Weights of a small text-conditioned image flow-matching model: 8.71M parameters.
Rows from block 2 of the denoiser, named by matrix and row number. Rows with one number belong to one channel. Each number is 200 + 20 x the weight over its row's rms, rounded and kept within 0 to 999. All counts start at 0. After the name is the row's rms in percent of the matrix's.
# convs0: first 3x3 conv (model.enc.0.2.convs.0.weight, 64x64x3x3), inputs 0-15, a 3x3 kernel for each
# convs1: second 3x3 conv (model.enc.0.2.convs.1.weight, 64x64x3x3, transposed), outputs 0-15, a 3x3 kernel for each
convs0.1,089,203,182,221,214,206,198,242,191,170,195,227,168,188,194,200,216,193,210,194,260,202,200,229,224,184,148,187,218,223,211,220,248,206,208,222,237,212,200,155,211,154,165,201,200,188,183,182,198,186,209,198,198,201,200,174,143,202,208,232,189,200,215,173,215,196,227,207,222,195,196,207,234,181,189,194,193,210,223,191,202,211,212,171,207,205,222,219,181,202,192,156,169,195,183,195,196,193,201,202,180,177,186,227,243,201,209,185,198,219,213,223,218,233,160,207,228,226,202,220,189,189,185,168,184,184,195,222,214,187,206,218,234,216,242,206,171,193,161,182,167,174,186,203,191
convs1.1,064,194,179,195,197,188,198,190,181,196,188,188,197,176,214,205,179,166,203,195,209,206,200,203,207,195,195,204,205,157,191,214,265,215,207,140,195,199,187,189,195,178,181,205,196,176,176,194,208,182,171,179,200,184,161,197,183,184,213,198,205,199,209,207,222,217,179,213,206,181,166,165,185,152,139,144,178,166,213,164,187,214,199,199,189,202,220,199,188,197,201,187,174,180,176,183,186,195,212,209,197,205,205,194,213,206,211,197,185,180,198,201,203,195,203,199,235,202,190,185,189,214,215,215,195,210,212,207,192,199,184,242,215,202,203,203,203,221,213,178,183,193,211,222,207
convs0.2,112,190,196,186,181,175,169,196,186,195,185,165,177,163,216,182,207,201,193,190,199,205,216,204,203,219,217,198,192,181,201,200,194,204,211,209,197,220,196,203,207,198,194,191,215,210,201,222,217,190,190,190,219,186,179,189,180,196,218,199,222,193,192,190,226,187,228,163,184,189,204,216,184,204,211,206,184,189,184,198,206,186,215,230,214,196,223,203,171,189,198,167,179,164,165,142,154,189,178,181,188,175,188,212,211,185,202,196,192,179,196,194,199,209,191,182,197,210,237,218,187,219,244,235,230,232,224,186,195,178,209,206,205,190,202,192,180,213,203,222,218,232,195,219,194
convs1.2,125,207,223,226,201,182,217,230,233,233,211,207,214,179,179,185,181,150,210,211,209,210,201,202,200,182,181,190,207,225,225,244,236,246,240,244,240,191,201,190,181,192,151,166,179,158,237,245,230,249,230,219,230,229,235,194,199,196,225,226,212,218,225,223,203,197,177,185,185,181,156,171,188,188,204,224,210,180,222,223,220,225,197,200,198,195,184,186,202,214,216,209,194,207,203,194,205,200,250,218,209,203,201,199,180,195,236,262,256,199,211,196,204,211,197,185,181,182,188,186,175,162,172,159,179,159,158,198,195,189,214,238,220,212,212,231,205,207,205,212,213,204,190,194,194
convs0.3,090,179,197,207,192,185,217,186,174,184,189,194,179,197,213,193,217,207,204,190,142,218,173,201,217,193,188,169,176,209,202,209,218,184,181,169,203,228,198,199,182,205,185,215,189,203,187,192,164,201,194,163,208,223,218,193,201,199,204,207,184,204,207,188,220,199,201,181,187,131,196,221,210,183,206,205,215,197,219,210,208,188,198,211,226,187,213,204,200,195,206,224,233,240,248,180,159,225,184,203,223,231,232,177,181,186,200,183,209,169,194,211,191,187,210,210,213,221,189,205,204,179,168,194,154,184,215,169,187,155,195,177,200,178,202,198,200,179,200,213,203,221,180,222,207
convs1.3,122,211,234,217,194,204,205,198,197,181,204,208,198,201,170,180,193,188,169,206,210,202,210,192,219,206,204,194,185,199,191,182,214,186,196,188,185,199,207,217,199,195,202,197,220,202,207,190,175,181,176,142,173,160,171,192,204,203,205,194,230,215,193,205,193,206,218,233,170,205,240,164,187,188,196,188,165,234,274,193,191,175,185,205,197,196,190,182,205,215,196,224,185,185,213,182,144,255,211,182,195,198,170,194,218,199,191,174,165,187,198,201,201,233,192,208,221,215,199,203,193,205,204,243,177,225,253,208,185,223,191,167,230,202,182,199,226,226,215,198,193,182,215,224,217
convs0.4,095,212,192,197,213,214,206,221,205,208,196,207,214,207,198,207,192,203,207,213,241,222,198,263,220,199,195,204,213,180,195,202,219,202,193,195,208,207,234,192,207,212,220,198,217,186,189,193,206,186,187,206,174,173,189,198,205,192,168,246,195,166,231,183,181,163,195,165,202,163,183,192,175,197,198,198,236,188,208,205,182,199,213,195,194,191,229,223,188,211,203,215,196,209,213,204,224,202,225,196,186,213,219,140,205,183,203,155,183,183,220,184,182,169,234,175,191,207,185,191,191,165,190,196,137,194,184,177,269,184,160,191,216,208,167,188,202,200,197,207,208,214,204,205,199
convs1.4,126,207,209,138,217,173,135,202,192,201,190,202,216,177,194,206,193,221,206,215,221,177,197,202,206,194,207,180,195,214,212,221,236,213,205,233,208,182,220,227,193,194,202,162,160,203,223,224,179,200,199,168,225,224,227,213,221,198,186,217,213,211,213,208,202,219,211,227,223,231,196,223,225,206,193,166,199,185,171,187,228,190,226,168,191,205,185,165,209,204,203,182,195,188,223,187,167,179,201,218,228,227,195,192,187,220,207,172,177,188,233,227,193,192,213,199,195,176,203,219,196,206,235,191,180,185,185,182,229,209,164,236,196,201,205,201,226,248,233,167,190,153,178,187,205
convs0.5,091,177,205,186,168,191,214,192,201,216,193,219,200,190,230,194,217,211,220,212,186,201,161,190,186,189,189,191,221,205,202,205,205,210,208,209,203,240,236,215,215,214,220,196,196,203,161,187,175,179,202,204,183,194,206,210,166,175,178,200,132,175,219,189,201,213,208,193,181,249,220,216,219,223,212,234,203,201,189,205,183,202,183,195,198,192,220,217,187,221,218,215,176,171,179,169,173,217,171,175,190,188,209,200,199,234,209,197,199,205,202,174,194,220,204,201,208,220,189,168,187,191,190,197,190,202,215,210,206,213,203,201,209,214,210,176,184,202,205,180,176,213,179,175,182
convs1.5,112,207,189,202,221,178,240,193,195,217,177,203,191,185,198,209,212,207,183,203,197,202,174,173,204,166,167,199,190,189,180,200,171,187,203,210,205,209,183,150,220,195,202,178,195,194,191,223,219,188,195,228,203,186,206,179,176,196,201,218,202,201,229,202,195,222,218,203,193,194,198,202,192,178,161,172,184,191,238,196,179,219,204,186,179,220,194,179,224,208,192,164,203,170,257,267,212,270,247,179,221,178,167,215,155,157,218,194,221,191,182,191,194,204,184,204,179,172,185,204,161,200,193,195,168,178,172,223,230,253,194,189,233,162,179,210,221,223,217,215,212,201,186,182,205
convs0.6,103,204,232,221,213,249,221,203,217,146,202,202,191,198,202,197,219,228,204,177,226,214,185,174,240,184,222,183,219,239,204,213,214,237,218,206,192,205,204,197,224,215,216,217,210,201,168,213,192,177,196,226,155,204,171,176,194,198,198,192,205,206,191,206,176,210,182,182,214,218,206,187,202,217,231,215,182,224,204,200,181,191,220,184,219,234,160,189,176,189,190,189,170,165,194,216,202,172,175,165,204,212,186,177,191,188,192,178,170,179,191,205,173,154,194,187,181,222,211,222,200,203,192,191,160,199,190,183,198,212,195,180,187,196,200,199,224,225,189,207,202,209,178,216,237
convs1.6,086,186,188,209,180,152,201,183,175,161,182,201,211,193,164,206,181,185,165,213,204,194,205,193,200,195,201,206,167,218,221,225,130,177,197,210,190,169,160,144,204,207,152,185,202,216,189,182,194,187,187,178,219,163,177,187,203,195,208,202,209,200,192,185,185,199,207,228,208,206,200,194,208,187,170,185,161,192,214,187,166,209,186,204,197,213,194,201,193,203,193,111,140,171,227,185,180,234,256,192,202,201,185,199,243,201,259,243,218,195,209,204,206,220,219,208,194,215,195,175,204,217,190,203,193,236,226,204,203,228,204,206,222,163,213,200,186,219,231,205,184,193,214,201,182
convs0.7,093,208,207,211,181,239,174,168,175,167,172,177,203,207,240,230,183,189,225,192,197,192,227,216,204,205,182,181,189,233,221,198,227,194,188,184,206,218,176,179,187,202,232,204,184,219,201,224,233,201,182,176,196,199,221,202,157,214,198,213,206,210,187,196,206,215,226,208,202,190,198,203,204,202,226,158,225,131,191,196,188,198,203,225,204,205,228,185,181,201,235,183,242,246,213,183,182,199,228,170,155,221,208,200,214,188,217,201,178,206,230,211,192,188,187,204,183,223,216,240,197,180,148,181,187,133,199,209,184,171,179,217,199,197,208,192,204,203,169,182,208,210,189,186,208
convs1.7,120,203,195,162,230,205,165,211,212,194,222,189,193,219,203,213,212,184,225,221,203,211,193,180,199,162,170,198,208,165,190,188,202,194,225,215,199,190,209,221,202,226,206,184,147,184,170,181,194,201,203,163,199,199,201,206,218,199,218,194,180,205,200,193,197,206,198,217,179,211,192,216,226,221,196,211,193,138,147,204,207,223,193,200,200,200,213,225,184,183,193,162,185,187,195,188,157,245,230,219,184,201,201,177,165,152,194,228,218,178,186,170,193,165,190,198,220,181,220,233,232,184,201,227,208,158,191,187,189,197,191,209,225,210,219,259,186,198,205,205,222,219,210,162,192
convs0.8,113,194,205,223,181,230,201,223,190,223,209,215,205,191,204,219,221,206,201,222,217,193,204,231,210,189,216,200,191,196,185,210,215,203,205,204,188,189,202,209,214,225,209,221,225,180,203,194,205,203,214,231,209,217,203,192,207,171,207,191,175,199,165,186,195,174,202,183,196,171,183,168,169,191,185,198,184,197,189,197,198,202,198,198,177,194,186,205,188,228,239,218,178,219,201,202,194,209,226,183,191,192,208,222,202,214,213,202,196,216,194,207,201,200,208,207,211,200,202,221,233,226,232,228,255,211,203,188,198,188,188,186,202,200,177,179,180,222,200,183,191,168,158,192,190
convs1.8,126,199,242,252,218,226,178,223,174,220,163,178,164,148,168,202,192,200,229,199,185,207,195,212,212,208,217,191,201,196,227,207,239,233,229,208,176,176,195,219,162,229,187,214,224,149,186,175,183,171,192,164,207,228,182,202,198,190,205,181,201,213,170,197,213,193,169,194,200,210,163,215,214,200,241,221,255,236,206,216,196,186,220,216,211,211,197,196,186,187,215,198,233,185,192,193,186,220,192,211,177,163,168,215,205,170,167,177,138,195,189,181,171,193,221,200,222,210,187,204,204,165,185,226,163,189,202,174,171,222,169,245,202,209,224,186,183,183,200,188,201,188,176,200,204
convs0.9,095,200,192,165,210,202,178,194,169,205,196,171,188,206,212,179,185,180,189,188,207,197,191,196,186,215,223,199,182,195,205,232,195,238,202,220,196,214,188,174,181,191,206,188,180,210,212,214,181,185,174,143,216,217,185,191,151,187,174,179,221,206,195,218,190,210,181,210,192,219,203,174,225,203,185,202,217,217,216,197,181,189,204,210,202,222,193,179,188,179,176,199,197,185,184,166,181,166,191,188,204,213,221,204,179,210,212,230,190,173,188,209,199,211,196,191,195,219,199,209,213,167,178,188,180,209,187,179,183,197,165,206,182,202,192,195,199,186,195,219,225,197,217,213,231
convs1.9,100,222,197,215,238,185,191,215,182,180,200,204,200,184,160,200,185,174,178,179,190,200,194,201,212,195,205,210,193,211,210,222,200,224,217,201,208,165,197,213,167,223,204,202,208,162,180,189,185,137,149,132,194,211,196,217,200,192,191,184,210,207,203,222,182,198,212,208,181,208,187,147,182,198,167,208,258,225,207,218,186,187,209,208,199,210,183,199,209,200,212,183,218,255,207,227,216,181,204,160,202,178,179,212,182,188,205,183,171,192,201,199,165,212,210,174,196,216,199,203,192,172,185,204,174,216,194,157,184,187,159,150,164,177,213,214,204,198,209,203,197,233,205,198,218
convs0.10,095,197,171,179,228,218,194,193,186,197,180,230,194,194,199,251,198,194,193,201,205,187,206,218,197,223,205,205,206,191,207,218,208,224,237,181,213,210,186,219,182,178,187,184,212,206,169,192,193,189,194,209,170,170,197,178,192,206,168,142,174,202,165,166,210,184,191,202,198,141,227,213,232,203,203,191,221,215,198,180,195,151,223,214,183,229,212,200,183,193,220,244,218,174,196,148,200,188,185,198,215,232,231,194,189,176,184,222,207,220,186,191,222,212,203,188,206,201,202,190,181,230,205,206,242,234,194,201,178,178,158,220,179,182,187,199,211,233,189,252,206,227,232,193,187
convs1.10,119,201,194,174,200,239,232,187,193,198,206,213,207,165,225,219,160,200,202,188,189,192,168,177,195,193,203,212,166,188,203,196,208,195,187,196,187,199,195,236,228,225,208,186,209,198,211,188,189,202,199,222,212,202,203,211,215,236,216,228,236,209,194,196,200,206,204,199,196,153,204,185,170,203,204,174,216,239,236,215,222,175,200,184,183,193,192,173,213,197,201,206,230,239,236,236,229,211,211,208,187,226,247,196,207,248,197,201,177,200,195,212,178,193,201,216,200,202,197,208,202,186,210,226,170,198,225,192,207,217,186,193,164,245,226,174,227,176,173,204,169,172,217,220,225
convs0.11,096,199,177,220,195,170,194,239,208,220,216,181,190,177,214,198,211,184,204,209,222,192,188,207,204,231,235,223,224,215,209,222,223,185,227,194,223,186,216,189,166,174,183,185,155,207,191,184,175,233,180,189,174,183,192,203,230,207,213,215,188,230,193,188,200,222,192,205,216,201,205,171,193,223,182,203,198,210,200,231,200,196,198,200,210,174,173,171,199,198,172,192,223,203,242,170,210,196,165,211,218,202,203,188,189,213,211,201,209,225,228,193,225,173,231,211,208,185,215,186,161,230,192,160,232,212,179,220,227,207,191,189,214,187,195,204,173,206,213,201,195,196,193,175,169
convs1.11,069,200,167,215,205,179,218,209,179,217,194,217,200,176,194,199,210,204,183,193,209,194,205,204,203,217,217,218,206,179,206,191,167,202,200,169,215,227,210,187,243,207,214,219,198,215,161,152,157,193,208,169,207,204,193,221,210,181,225,207,192,185,184,162,207,185,191,187,188,164,201,165,140,161,145,156,191,180,173,172,177,217,220,218,220,206,216,208,200,204,205,233,230,167,233,240,199,219,227,211,219,197,225,200,172,209,204,190,208,203,213,187,224,240,219,197,193,191,194,211,195,215,226,205,217,240,213,180,206,202,202,199,204,196,186,169,180,183,194,222,215,222,196,169,192
convs0.12,093,198,187,204,204,159,219,179,159,183,203,229,249,157,197,214,201,204,207,193,208,184,205,173,216,217,193,178,209,184,173,203,195,160,197,220,189,201,176,209,189,187,196,231,224,220,206,214,200,227,226,204,182,192,217,189,204,184,228,210,192,202,223,216,163,154,139,186,194,179,185,178,161,223,207,189,207,196,223,167,189,186,181,192,210,172,185,230,161,199,204,226,216,207,253,190,241,201,156,208,198,219,213,151,198,228,190,221,178,183,176,194,174,175,211,181,198,175,207,213,174,201,218,199,207,229,220,199,175,181,217,169,159,181,208,197,192,181,182,185,198,222,205,198,209
convs1.12,100,179,199,247,182,202,244,187,145,206,203,193,189,172,172,161,232,224,193,206,187,186,186,180,180,208,199,212,201,228,212,173,219,198,194,217,224,192,201,198,235,247,230,188,198,192,160,183,146,175,200,188,191,213,197,189,195,184,219,211,222,220,224,209,221,236,204,234,286,224,202,239,151,196,177,157,124,162,181,162,164,200,207,190,188,205,197,178,207,211,209,176,197,180,253,226,194,213,191,184,214,194,213,183,207,210,208,191,191,222,222,182,204,208,200,205,207,220,228,214,149,211,207,160,219,205,184,209,216,184,214,192,173,199,226,195,197,212,219,234,210,213,195,201,237
convs0.13,099,197,203,182,193,227,212,229,182,221,173,182,190,201,204,149,180,207,213,187,212,170,207,206,200,190,182,186,211,246,189,203,198,206,220,206,202,200,242,227,207,201,200,214,212,184,207,184,182,192,217,164,159,185,196,211,232,199,197,211,214,204,198,188,190,183,174,159,195,193,165,218,193,190,156,209,246,198,194,203,186,186,201,181,211,194,195,220,215,202,195,209,206,195,163,180,204,194,223,209,169,157,202,183,206,218,189,185,198,218,216,188,203,178,209,168,175,207,201,218,187,178,158,190,181,152,202,202,206,219,187,192,203,213,197,201,226,199,209,181,191,183,213,209,191
convs1.13,096,191,191,195,196,216,210,190,222,224,213,232,214,209,220,195,181,219,217,203,217,211,201,212,212,197,188,194,181,186,196,198,229,216,232,224,196,202,190,194,180,190,171,194,178,188,228,230,217,202,190,183,140,164,183,184,186,199,206,202,208,236,215,208,240,217,221,213,211,205,192,203,213,209,173,187,255,265,247,218,211,179,187,182,186,199,201,195,207,214,209,184,204,227,177,183,209,178,172,204,230,238,231,227,211,198,218,213,237,198,197,198,207,199,211,204,210,202,202,194,212,246,229,225,205,200,208,189,165,194,166,188,208,183,184,202,210,203,185,191,173,197,238,226,223
convs0.14,126,212,189,188,186,196,186,177,197,195,213,181,141,191,147,117,202,177,163,196,198,223,190,183,210,209,211,196,209,211,206,204,184,205,203,204,206,192,194,214,162,206,209,213,197,196,197,209,177,193,155,222,203,165,180,205,205,180,183,205,227,177,193,210,177,179,157,204,202,193,181,216,203,214,202,179,198,208,163,204,189,116,206,204,194,204,190,176,210,205,209,191,207,235,223,231,243,209,204,204,199,210,223,167,186,211,206,175,217,198,210,217,211,218,211,203,183,206,203,204,190,181,204,169,148,206,192,200,173,179,192,165,173,196,191,200,199,189,196,187,248,148,194,213,227
convs1.14,136,196,171,196,200,168,191,202,196,198,201,200,196,153,155,194,175,193,195,187,184,194,192,187,182,203,185,190,216,215,183,207,212,195,193,191,209,190,204,169,252,268,182,201,189,180,192,207,197,164,205,216,216,210,226,213,177,194,217,190,213,211,196,204,210,206,206,216,232,200,198,200,183,199,202,175,164,169,181,196,188,207,184,187,202,164,176,190,186,183,197,248,203,188,210,193,174,172,170,197,201,190,215,234,166,163,243,226,199,206,206,193,190,191,200,203,200,209,195,188,196,191,193,195,224,202,193,205,189,200,236,254,215,201,206,199,223,182,208,171,203,178,200,194,201
convs0.15,098,176,221,212,160,191,212,150,183,153,189,176,185,197,185,198,212,220,203,222,190,187,190,187,190,210,208,207,183,188,199,197,179,196,186,206,178,183,181,201,212,189,177,180,200,197,229,197,191,193,198,214,204,194,216,170,150,204,187,161,191,206,175,196,195,218,200,192,189,229,198,235,192,218,201,236,179,181,168,189,192,185,205,217,213,203,212,213,202,193,184,219,199,184,210,219,215,204,224,221,190,170,189,173,186,188,198,213,190,232,213,193,192,197,184,216,223,192,232,207,198,188,199,204,243,207,198,216,178,208,206,210,195,220,216,216,167,190,217,188,191,183,195,220,218
convs1.15,119,230,215,211,241,229,192,202,214,175,188,187,189,195,151,182,214,211,202,178,182,209,179,189,203,202,203,216,203,186,186,222,224,207,209,203,184,192,198,202,187,212,218,201,190,195,124,156,196,166,142,193,216,185,168,221,191,210,228,220,216,214,217,226,206,213,231,202,214,231,196,205,226,228,197,180,263,242,184,210,210,170,214,210,187,224,214,203,194,174,191,182,201,208,196,211,197,229,205,205,204,179,193,190,217,191,188,197,182,195,195,198,170,184,211,187,182,204,178,176,171,163,168,193,193,195,194,204,201,205,201,197,227,211,185,218,186,171,198,185,175,203,203,177,175
convs0.16,091,188,216,207,213,166,178,234,215,219,192,204,210,192,219,209,193,189,200,175,199,171,188,169,163,168,187,178,185,188,220,207,186,203,176,191,195,192,195,207,204,203,219,243,232,214,193,192,184,178,210,214,176,179,209,205,172,207,213,233,247,225,199,193,205,192,187,200,190,192,174,196,180,216,206,214,189,214,174,187,215,193,191,190,230,205,184,212,192,216,192,200,206,189,211,221,191,171,183,205,183,183,214,205,195,196,209,207,215,173,193,218,184,178,194,214,187,203,194,213,207,187,196,185,177,190,218,204,211,232,170,186,195,177,192,185,209,193,192,218,191,152,165,157,196
convs1.16,060,231,219,229,216,215,237,233,233,207,202,232,215,211,206,226,216,198,201,201,194,198,177,174,207,186,199,214,227,210,215,239,200,237,255,244,224,193,198,202,177,164,221,179,169,211,200,193,194,193,217,209,199,195,202,197,210,222,216,221,215,201,219,192,199,179,224,186,182,192,211,168,177,223,202,166,205,190,170,188,160,160,214,217,205,220,216,203,196,197,194,180,223,208,214,201,205,223,213,158,206,226,213,172,208,207,194,201,209,211,239,203,210,239,232,195,206,208,199,221,191,198,197,195,178,196,192,210,202,204,189,186,209,177,189,242,203,176,208,223,197,208,206,216,170
convs0.17,095,199,203,213,195,225,217,223,211,190,191,236,176,202,199,206,176,188,192,202,177,202,184,176,222,211,215,195,218,199,215,189,200,201,199,201,190,177,160,156,208,190,166,217,186,173,200,192,190,192,182,210,196,222,225,190,168,199,189,213,197,186,231,204,211,187,191,194,196,222,209,210,196,190,174,203,200,221,211,200,213,216,195,186,194,199,213,213,222,215,187,183,130,105,192,179,184,191,219,215,192,177,216,210,184,198,227,237,212,208,204,179,213,208,202,198,228,220,192,212,197,216,219,219,176,216,203,214,202,209,191,192,222,203,216,186,186,194,190,199,225,204,240,201,224
convs1.17,059,194,168,192,186,198,221,188,198,168,203,210,196,205,189,181,186,191,166,193,203,188,199,195,195,184,183,191,223,208,192,189,187,199,195,182,240,207,189,200,203,196,190,187,196,198,206,192,194,196,197,211,210,175,185,193,190,186,197,233,214,204,206,213,190,208,199,180,176,163,184,147,167,175,173,202,191,230,223,191,237,252,210,205,203,204,187,215,214,209,214,230,220,234,255,272,225,234,233,226,186,193,195,199,196,214,189,186,191,225,222,200,218,219,201,205,197,210,238,236,196,230,211,175,226,209,197,192,180,157,164,128,127,170,158,147,218,199,217,236,220,227,226,230,229
convs0.18,117,203,207,202,157,184,204,147,179,208,188,188,183,201,208,173,216,195,181,224,195,234,200,184,202,206,180,162,180,211,196,192,191,195,205,194,208,190,215,196,185,240,196,201,216,201,177,229,191,196,215,214,207,209,215,189,188,186,202,204,187,168,219,173,197,193,170,200,218,95,205,205,174,194,181,188,169,209,197,187,231,172,204,191,205,200,179,232,209,195,217,188,221,241,202,229,209,203,217,207,201,191,226,180,189,208,204,170,198,187,228,213,192,194,208,198,176,210,203,190,157,176,213,187,141,237,205,207,194,193,203,180,190,175,189,210,199,211,182,212,230,164,203,214,197
convs1.18,135,192,184,186,206,177,191,190,151,191,207,203,230,183,203,242,166,214,206,208,192,190,205,199,202,198,185,216,162,164,167,182,176,177,180,178,163,198,209,216,198,254,202,205,218,224,178,200,176,171,213,174,177,167,172,220,204,207,212,175,204,190,195,196,223,254,226,211,239,183,213,245,220,206,178,187,204,166,194,217,172,171,200,188,203,186,191,192,192,174,196,200,187,195,184,170,193,150,164,217,180,199,202,193,185,182,222,190,195,191,220,196,172,227,197,182,207,202,196,197,200,201,212,224,208,237,203,200,197,185,206,223,174,192,212,215,180,207,192,184,200,172,208,182,187
convs0.19,092,186,201,192,222,204,206,190,213,216,178,144,168,197,176,179,207,191,159,197,227,240,209,214,214,196,208,202,211,212,192,235,198,221,219,181,212,185,211,193,210,156,167,193,189,152,205,217,193,212,199,214,203,215,174,207,236,191,246,217,211,229,176,211,205,215,213,223,199,199,236,211,241,183,194,221,203,202,185,199,202,207,235,177,224,205,205,194,190,214,230,211,187,191,219,189,186,194,192,222,208,242,199,208,217,231,189,217,189,220,219,180,205,260,222,185,223,217,207,217,193,207,192,199,188,207,183,198,179,197,222,185,210,190,195,191,184,209,210,211,186,217,166,181,215
convs1.19,105,187,197,220,178,198,225,188,190,207,214,196,208,208,209,189,247,215,163,197,213,200,208,218,204,213,206,193,208,202,204,212,226,239,212,216,213,172,196,197,152,209,224,162,187,191,225,204,215,218,222,203,220,225,201,181,199,204,174,196,196,194,207,190,199,195,211,187,175,210,196,176,188,196,196,173,227,250,238,204,240,215,207,198,206,192,188,206,196,199,211,209,225,212,183,229,246,167,188,212,213,213,223,240,263,185,163,218,215,201,185,210,224,220,212,211,207,206,195,195,201,208,206,200,195,198,184,212,228,185,249,206,165,212,224,176,195,182,204,183,186,209,172,172,220
convs0.20,088,197,201,163,177,183,197,155,195,169,215,213,205,213,185,198,183,175,210,179,192,188,185,219,197,201,168,197,179,212,200,167,196,183,200,183,191,197,174,223,166,220,179,189,183,193,196,206,183,216,228,200,201,232,182,198,212,191,207,194,190,203,192,179,213,194,184,201,197,207,227,191,217,190,178,195,143,158,200,171,207,192,195,215,195,194,191,206,184,211,199,181,163,183,178,195,196,199,221,255,167,178,183,159,128,148,187,140,194,204,174,212,193,168,204,200,191,182,195,230,223,205,221,229,192,225,203,211,190,210,209,163,217,205,208,207,190,196,203,168,233,246,200,220,201
convs1.20,077,181,206,224,195,224,221,226,201,214,229,228,208,231,262,227,174,212,222,202,189,195,187,165,194,203,201,202,215,207,199,197,227,178,190,200,185,212,222,219,192,208,223,200,199,196,234,240,203,240,254,212,212,234,217,182,175,206,174,157,167,198,180,173,197,203,209,212,220,201,176,222,215,179,213,281,225,197,215,239,208,251,209,193,223,185,197,198,206,189,204,204,219,229,184,189,190,190,193,221,224,237,209,236,191,193,220,218,176,191,209,178,178,216,186,190,201,181,198,211,195,204,209,149,199,204,202,180,197,191,191,195,174,212,189,190,179,181,200,212,229,200,236,194,188
convs0.21,091,203,204,213,182,211,200,159,178,178,203,191,181,217,202,211,203,188,181,204,201,213,232,207,235,195,197,212,217,203,194,233,211,219,185,153,227,200,182,158,192,166,190,189,182,190,161,144,161,220,155,166,184,169,175,205,176,148,181,247,260,191,208,175,190,155,188,202,201,200,205,201,181,162,191,189,180,205,183,165,185,193,207,206,210,193,204,227,192,185,189,171,139,163,175,165,122,206,145,179,225,220,219,189,190,204,228,223,182,201,222,223,201,193,230,191,226,219,174,190,213,183,232,215,172,238,188,218,146,208,202,208,195,184,222,175,219,174,187,206,176,188,190,224,198
convs1.21,072,216,190,196,211,202,192,198,189,189,168,174,174,194,200,231,177,209,238,194,193,209,207,206,203,204,201,208,199,191,191,196,197,222,231,206,232,157,193,227,172,208,218,184,176,183,186,211,220,183,214,194,239,225,203,207,221,229,197,207,246,201,193,219,202,183,226,187,188,179,201,221,218,207,236,246,205,237,252,195,205,231,220,214,214,215,201,216,203,194,216,184,189,221,195,188,204,195,197,193,219,213,203,208,221,214,212,210,194,203,226,212,198,227,211,208,217,206,191,197,186,195,223,229,207,224,203,177,190,194,193,180,190,196,200,192,206,218,212,214,200,207,167,182,205
convs0.22,110,205,182,181,209,194,212,218,198,196,204,194,195,192,195,186,173,167,196,191,218,219,207,212,208,208,234,211,195,195,197,205,188,215,194,208,188,158,157,174,178,177,154,196,188,186,224,203,196,207,200,193,226,186,220,222,211,180,215,213,186,218,199,205,214,192,195,217,197,210,219,187,239,207,189,189,219,227,191,213,168,198,213,211,210,218,218,177,185,199,197,223,212,205,232,228,208,193,198,173,191,203,197,191,206,191,192,249,214,198,207,194,231,230,217,176,196,178,174,200,170,209,213,182,263,198,177,193,188,177,208,218,220,205,199,208,195,197,200,204,180,194,173,218,209
convs1.22,110,200,221,188,191,194,192,211,209,206,215,226,183,208,210,179,192,180,182,194,201,183,196,196,208,209,207,208,216,207,213,224,213,185,211,200,193,237,218,175,239,202,198,182,219,219,196,193,195,209,222,205,184,187,197,195,224,194,184,203,195,208,207,217,169,159,194,171,156,177,179,166,190,193,233,174,191,195,173,235,217,212,208,219,205,211,208,181,201,185,170,211,231,155,214,208,179,212,160,164,187,138,197,191,189,218,215,219,228,206,194,207,224,203,182,211,190,181,202,230,206,220,217,187,183,225,229,174,191,181,178,188,204,206,229,212,164,210,197,182,223,191,182,203,192
convs0.23,099,203,181,219,202,212,218,183,205,190,180,196,196,226,188,189,208,220,208,207,198,169,210,211,193,188,199,172,196,196,176,186,140,166,185,185,222,198,194,227,235,194,184,209,208,186,204,201,237,228,219,192,181,204,180,204,196,234,170,243,211,194,226,199,209,191,208,202,212,184,209,178,189,202,185,167,214,194,189,198,197,197,154,201,180,177,206,204,173,180,162,230,211,217,222,206,228,207,228,208,184,205,218,204,232,182,215,195,201,188,181,162,191,197,225,203,176,195,192,191,198,194,211,197,207,226,218,195,182,216,192,191,171,201,241,223,220,183,173,192,170,199,182,203,213
convs1.23,099,208,205,172,192,182,207,203,190,209,198,233,208,192,208,209,219,182,204,189,215,210,203,213,208,190,202,180,214,198,206,195,184,218,196,183,243,244,214,164,237,172,189,216,188,239,220,214,181,221,247,171,209,193,166,196,201,199,185,189,188,200,208,175,210,175,184,209,147,168,224,230,200,161,206,198,216,275,190,177,193,207,221,215,231,194,225,211,211,207,198,229,178,212,213,202,185,170,185,178,209,182,216,209,179,203,185,183,213,198,211,197,224,253,234,192,236,203,165,178,176,206,254,182,207,209,204,196,200,185,231,203,162,208,211,179,198,198,225,200,235,222,245,205,194
convs0.24,111,222,231,205,213,209,218,215,199,203,194,188,178,187,182,164,192,182,175,155,178,185,181,176,216,195,166,193,184,198,208,194,190,212,208,197,203,209,179,176,171,182,235,177,196,194,203,238,197,217,237,182,216,225,217,233,189,215,184,223,188,194,221,203,204,201,219,208,242,221,208,230,226,226,221,201,176,191,190,189,216,198,171,173,180,183,210,201,193,210,189,198,137,148,169,166,230,195,182,188,226,208,222,185,207,210,187,222,206,204,239,183,196,203,208,215,196,201,174,158,169,193,225,186,192,220,210,193,204,221,203,200,196,210,199,221,175,233,225,194,216,220,198,196,209
convs1.24,100,176,201,192,192,215,172,230,184,180,224,194,196,214,199,172,224,226,157,193,200,203,191,200,218,213,223,221,211,174,175,199,194,209,181,203,214,182,220,203,175,247,242,221,237,177,203,199,152,221,223,164,214,182,182,180,176,220,180,180,205,166,157,169,195,194,213,190,213,187,202,217,205,179,189,211,183,201,220,151,151,176,215,199,196,190,192,208,195,193,229,206,216,201,231,217,183,201,192,158,179,195,209,199,193,207,159,205,242,195,221,203,203,218,239,207,206,210,203,193,192,198,215,211,244,210,201,193,196,196,168,202,222,184,205,206,204,197,221,181,209,245,144,183,241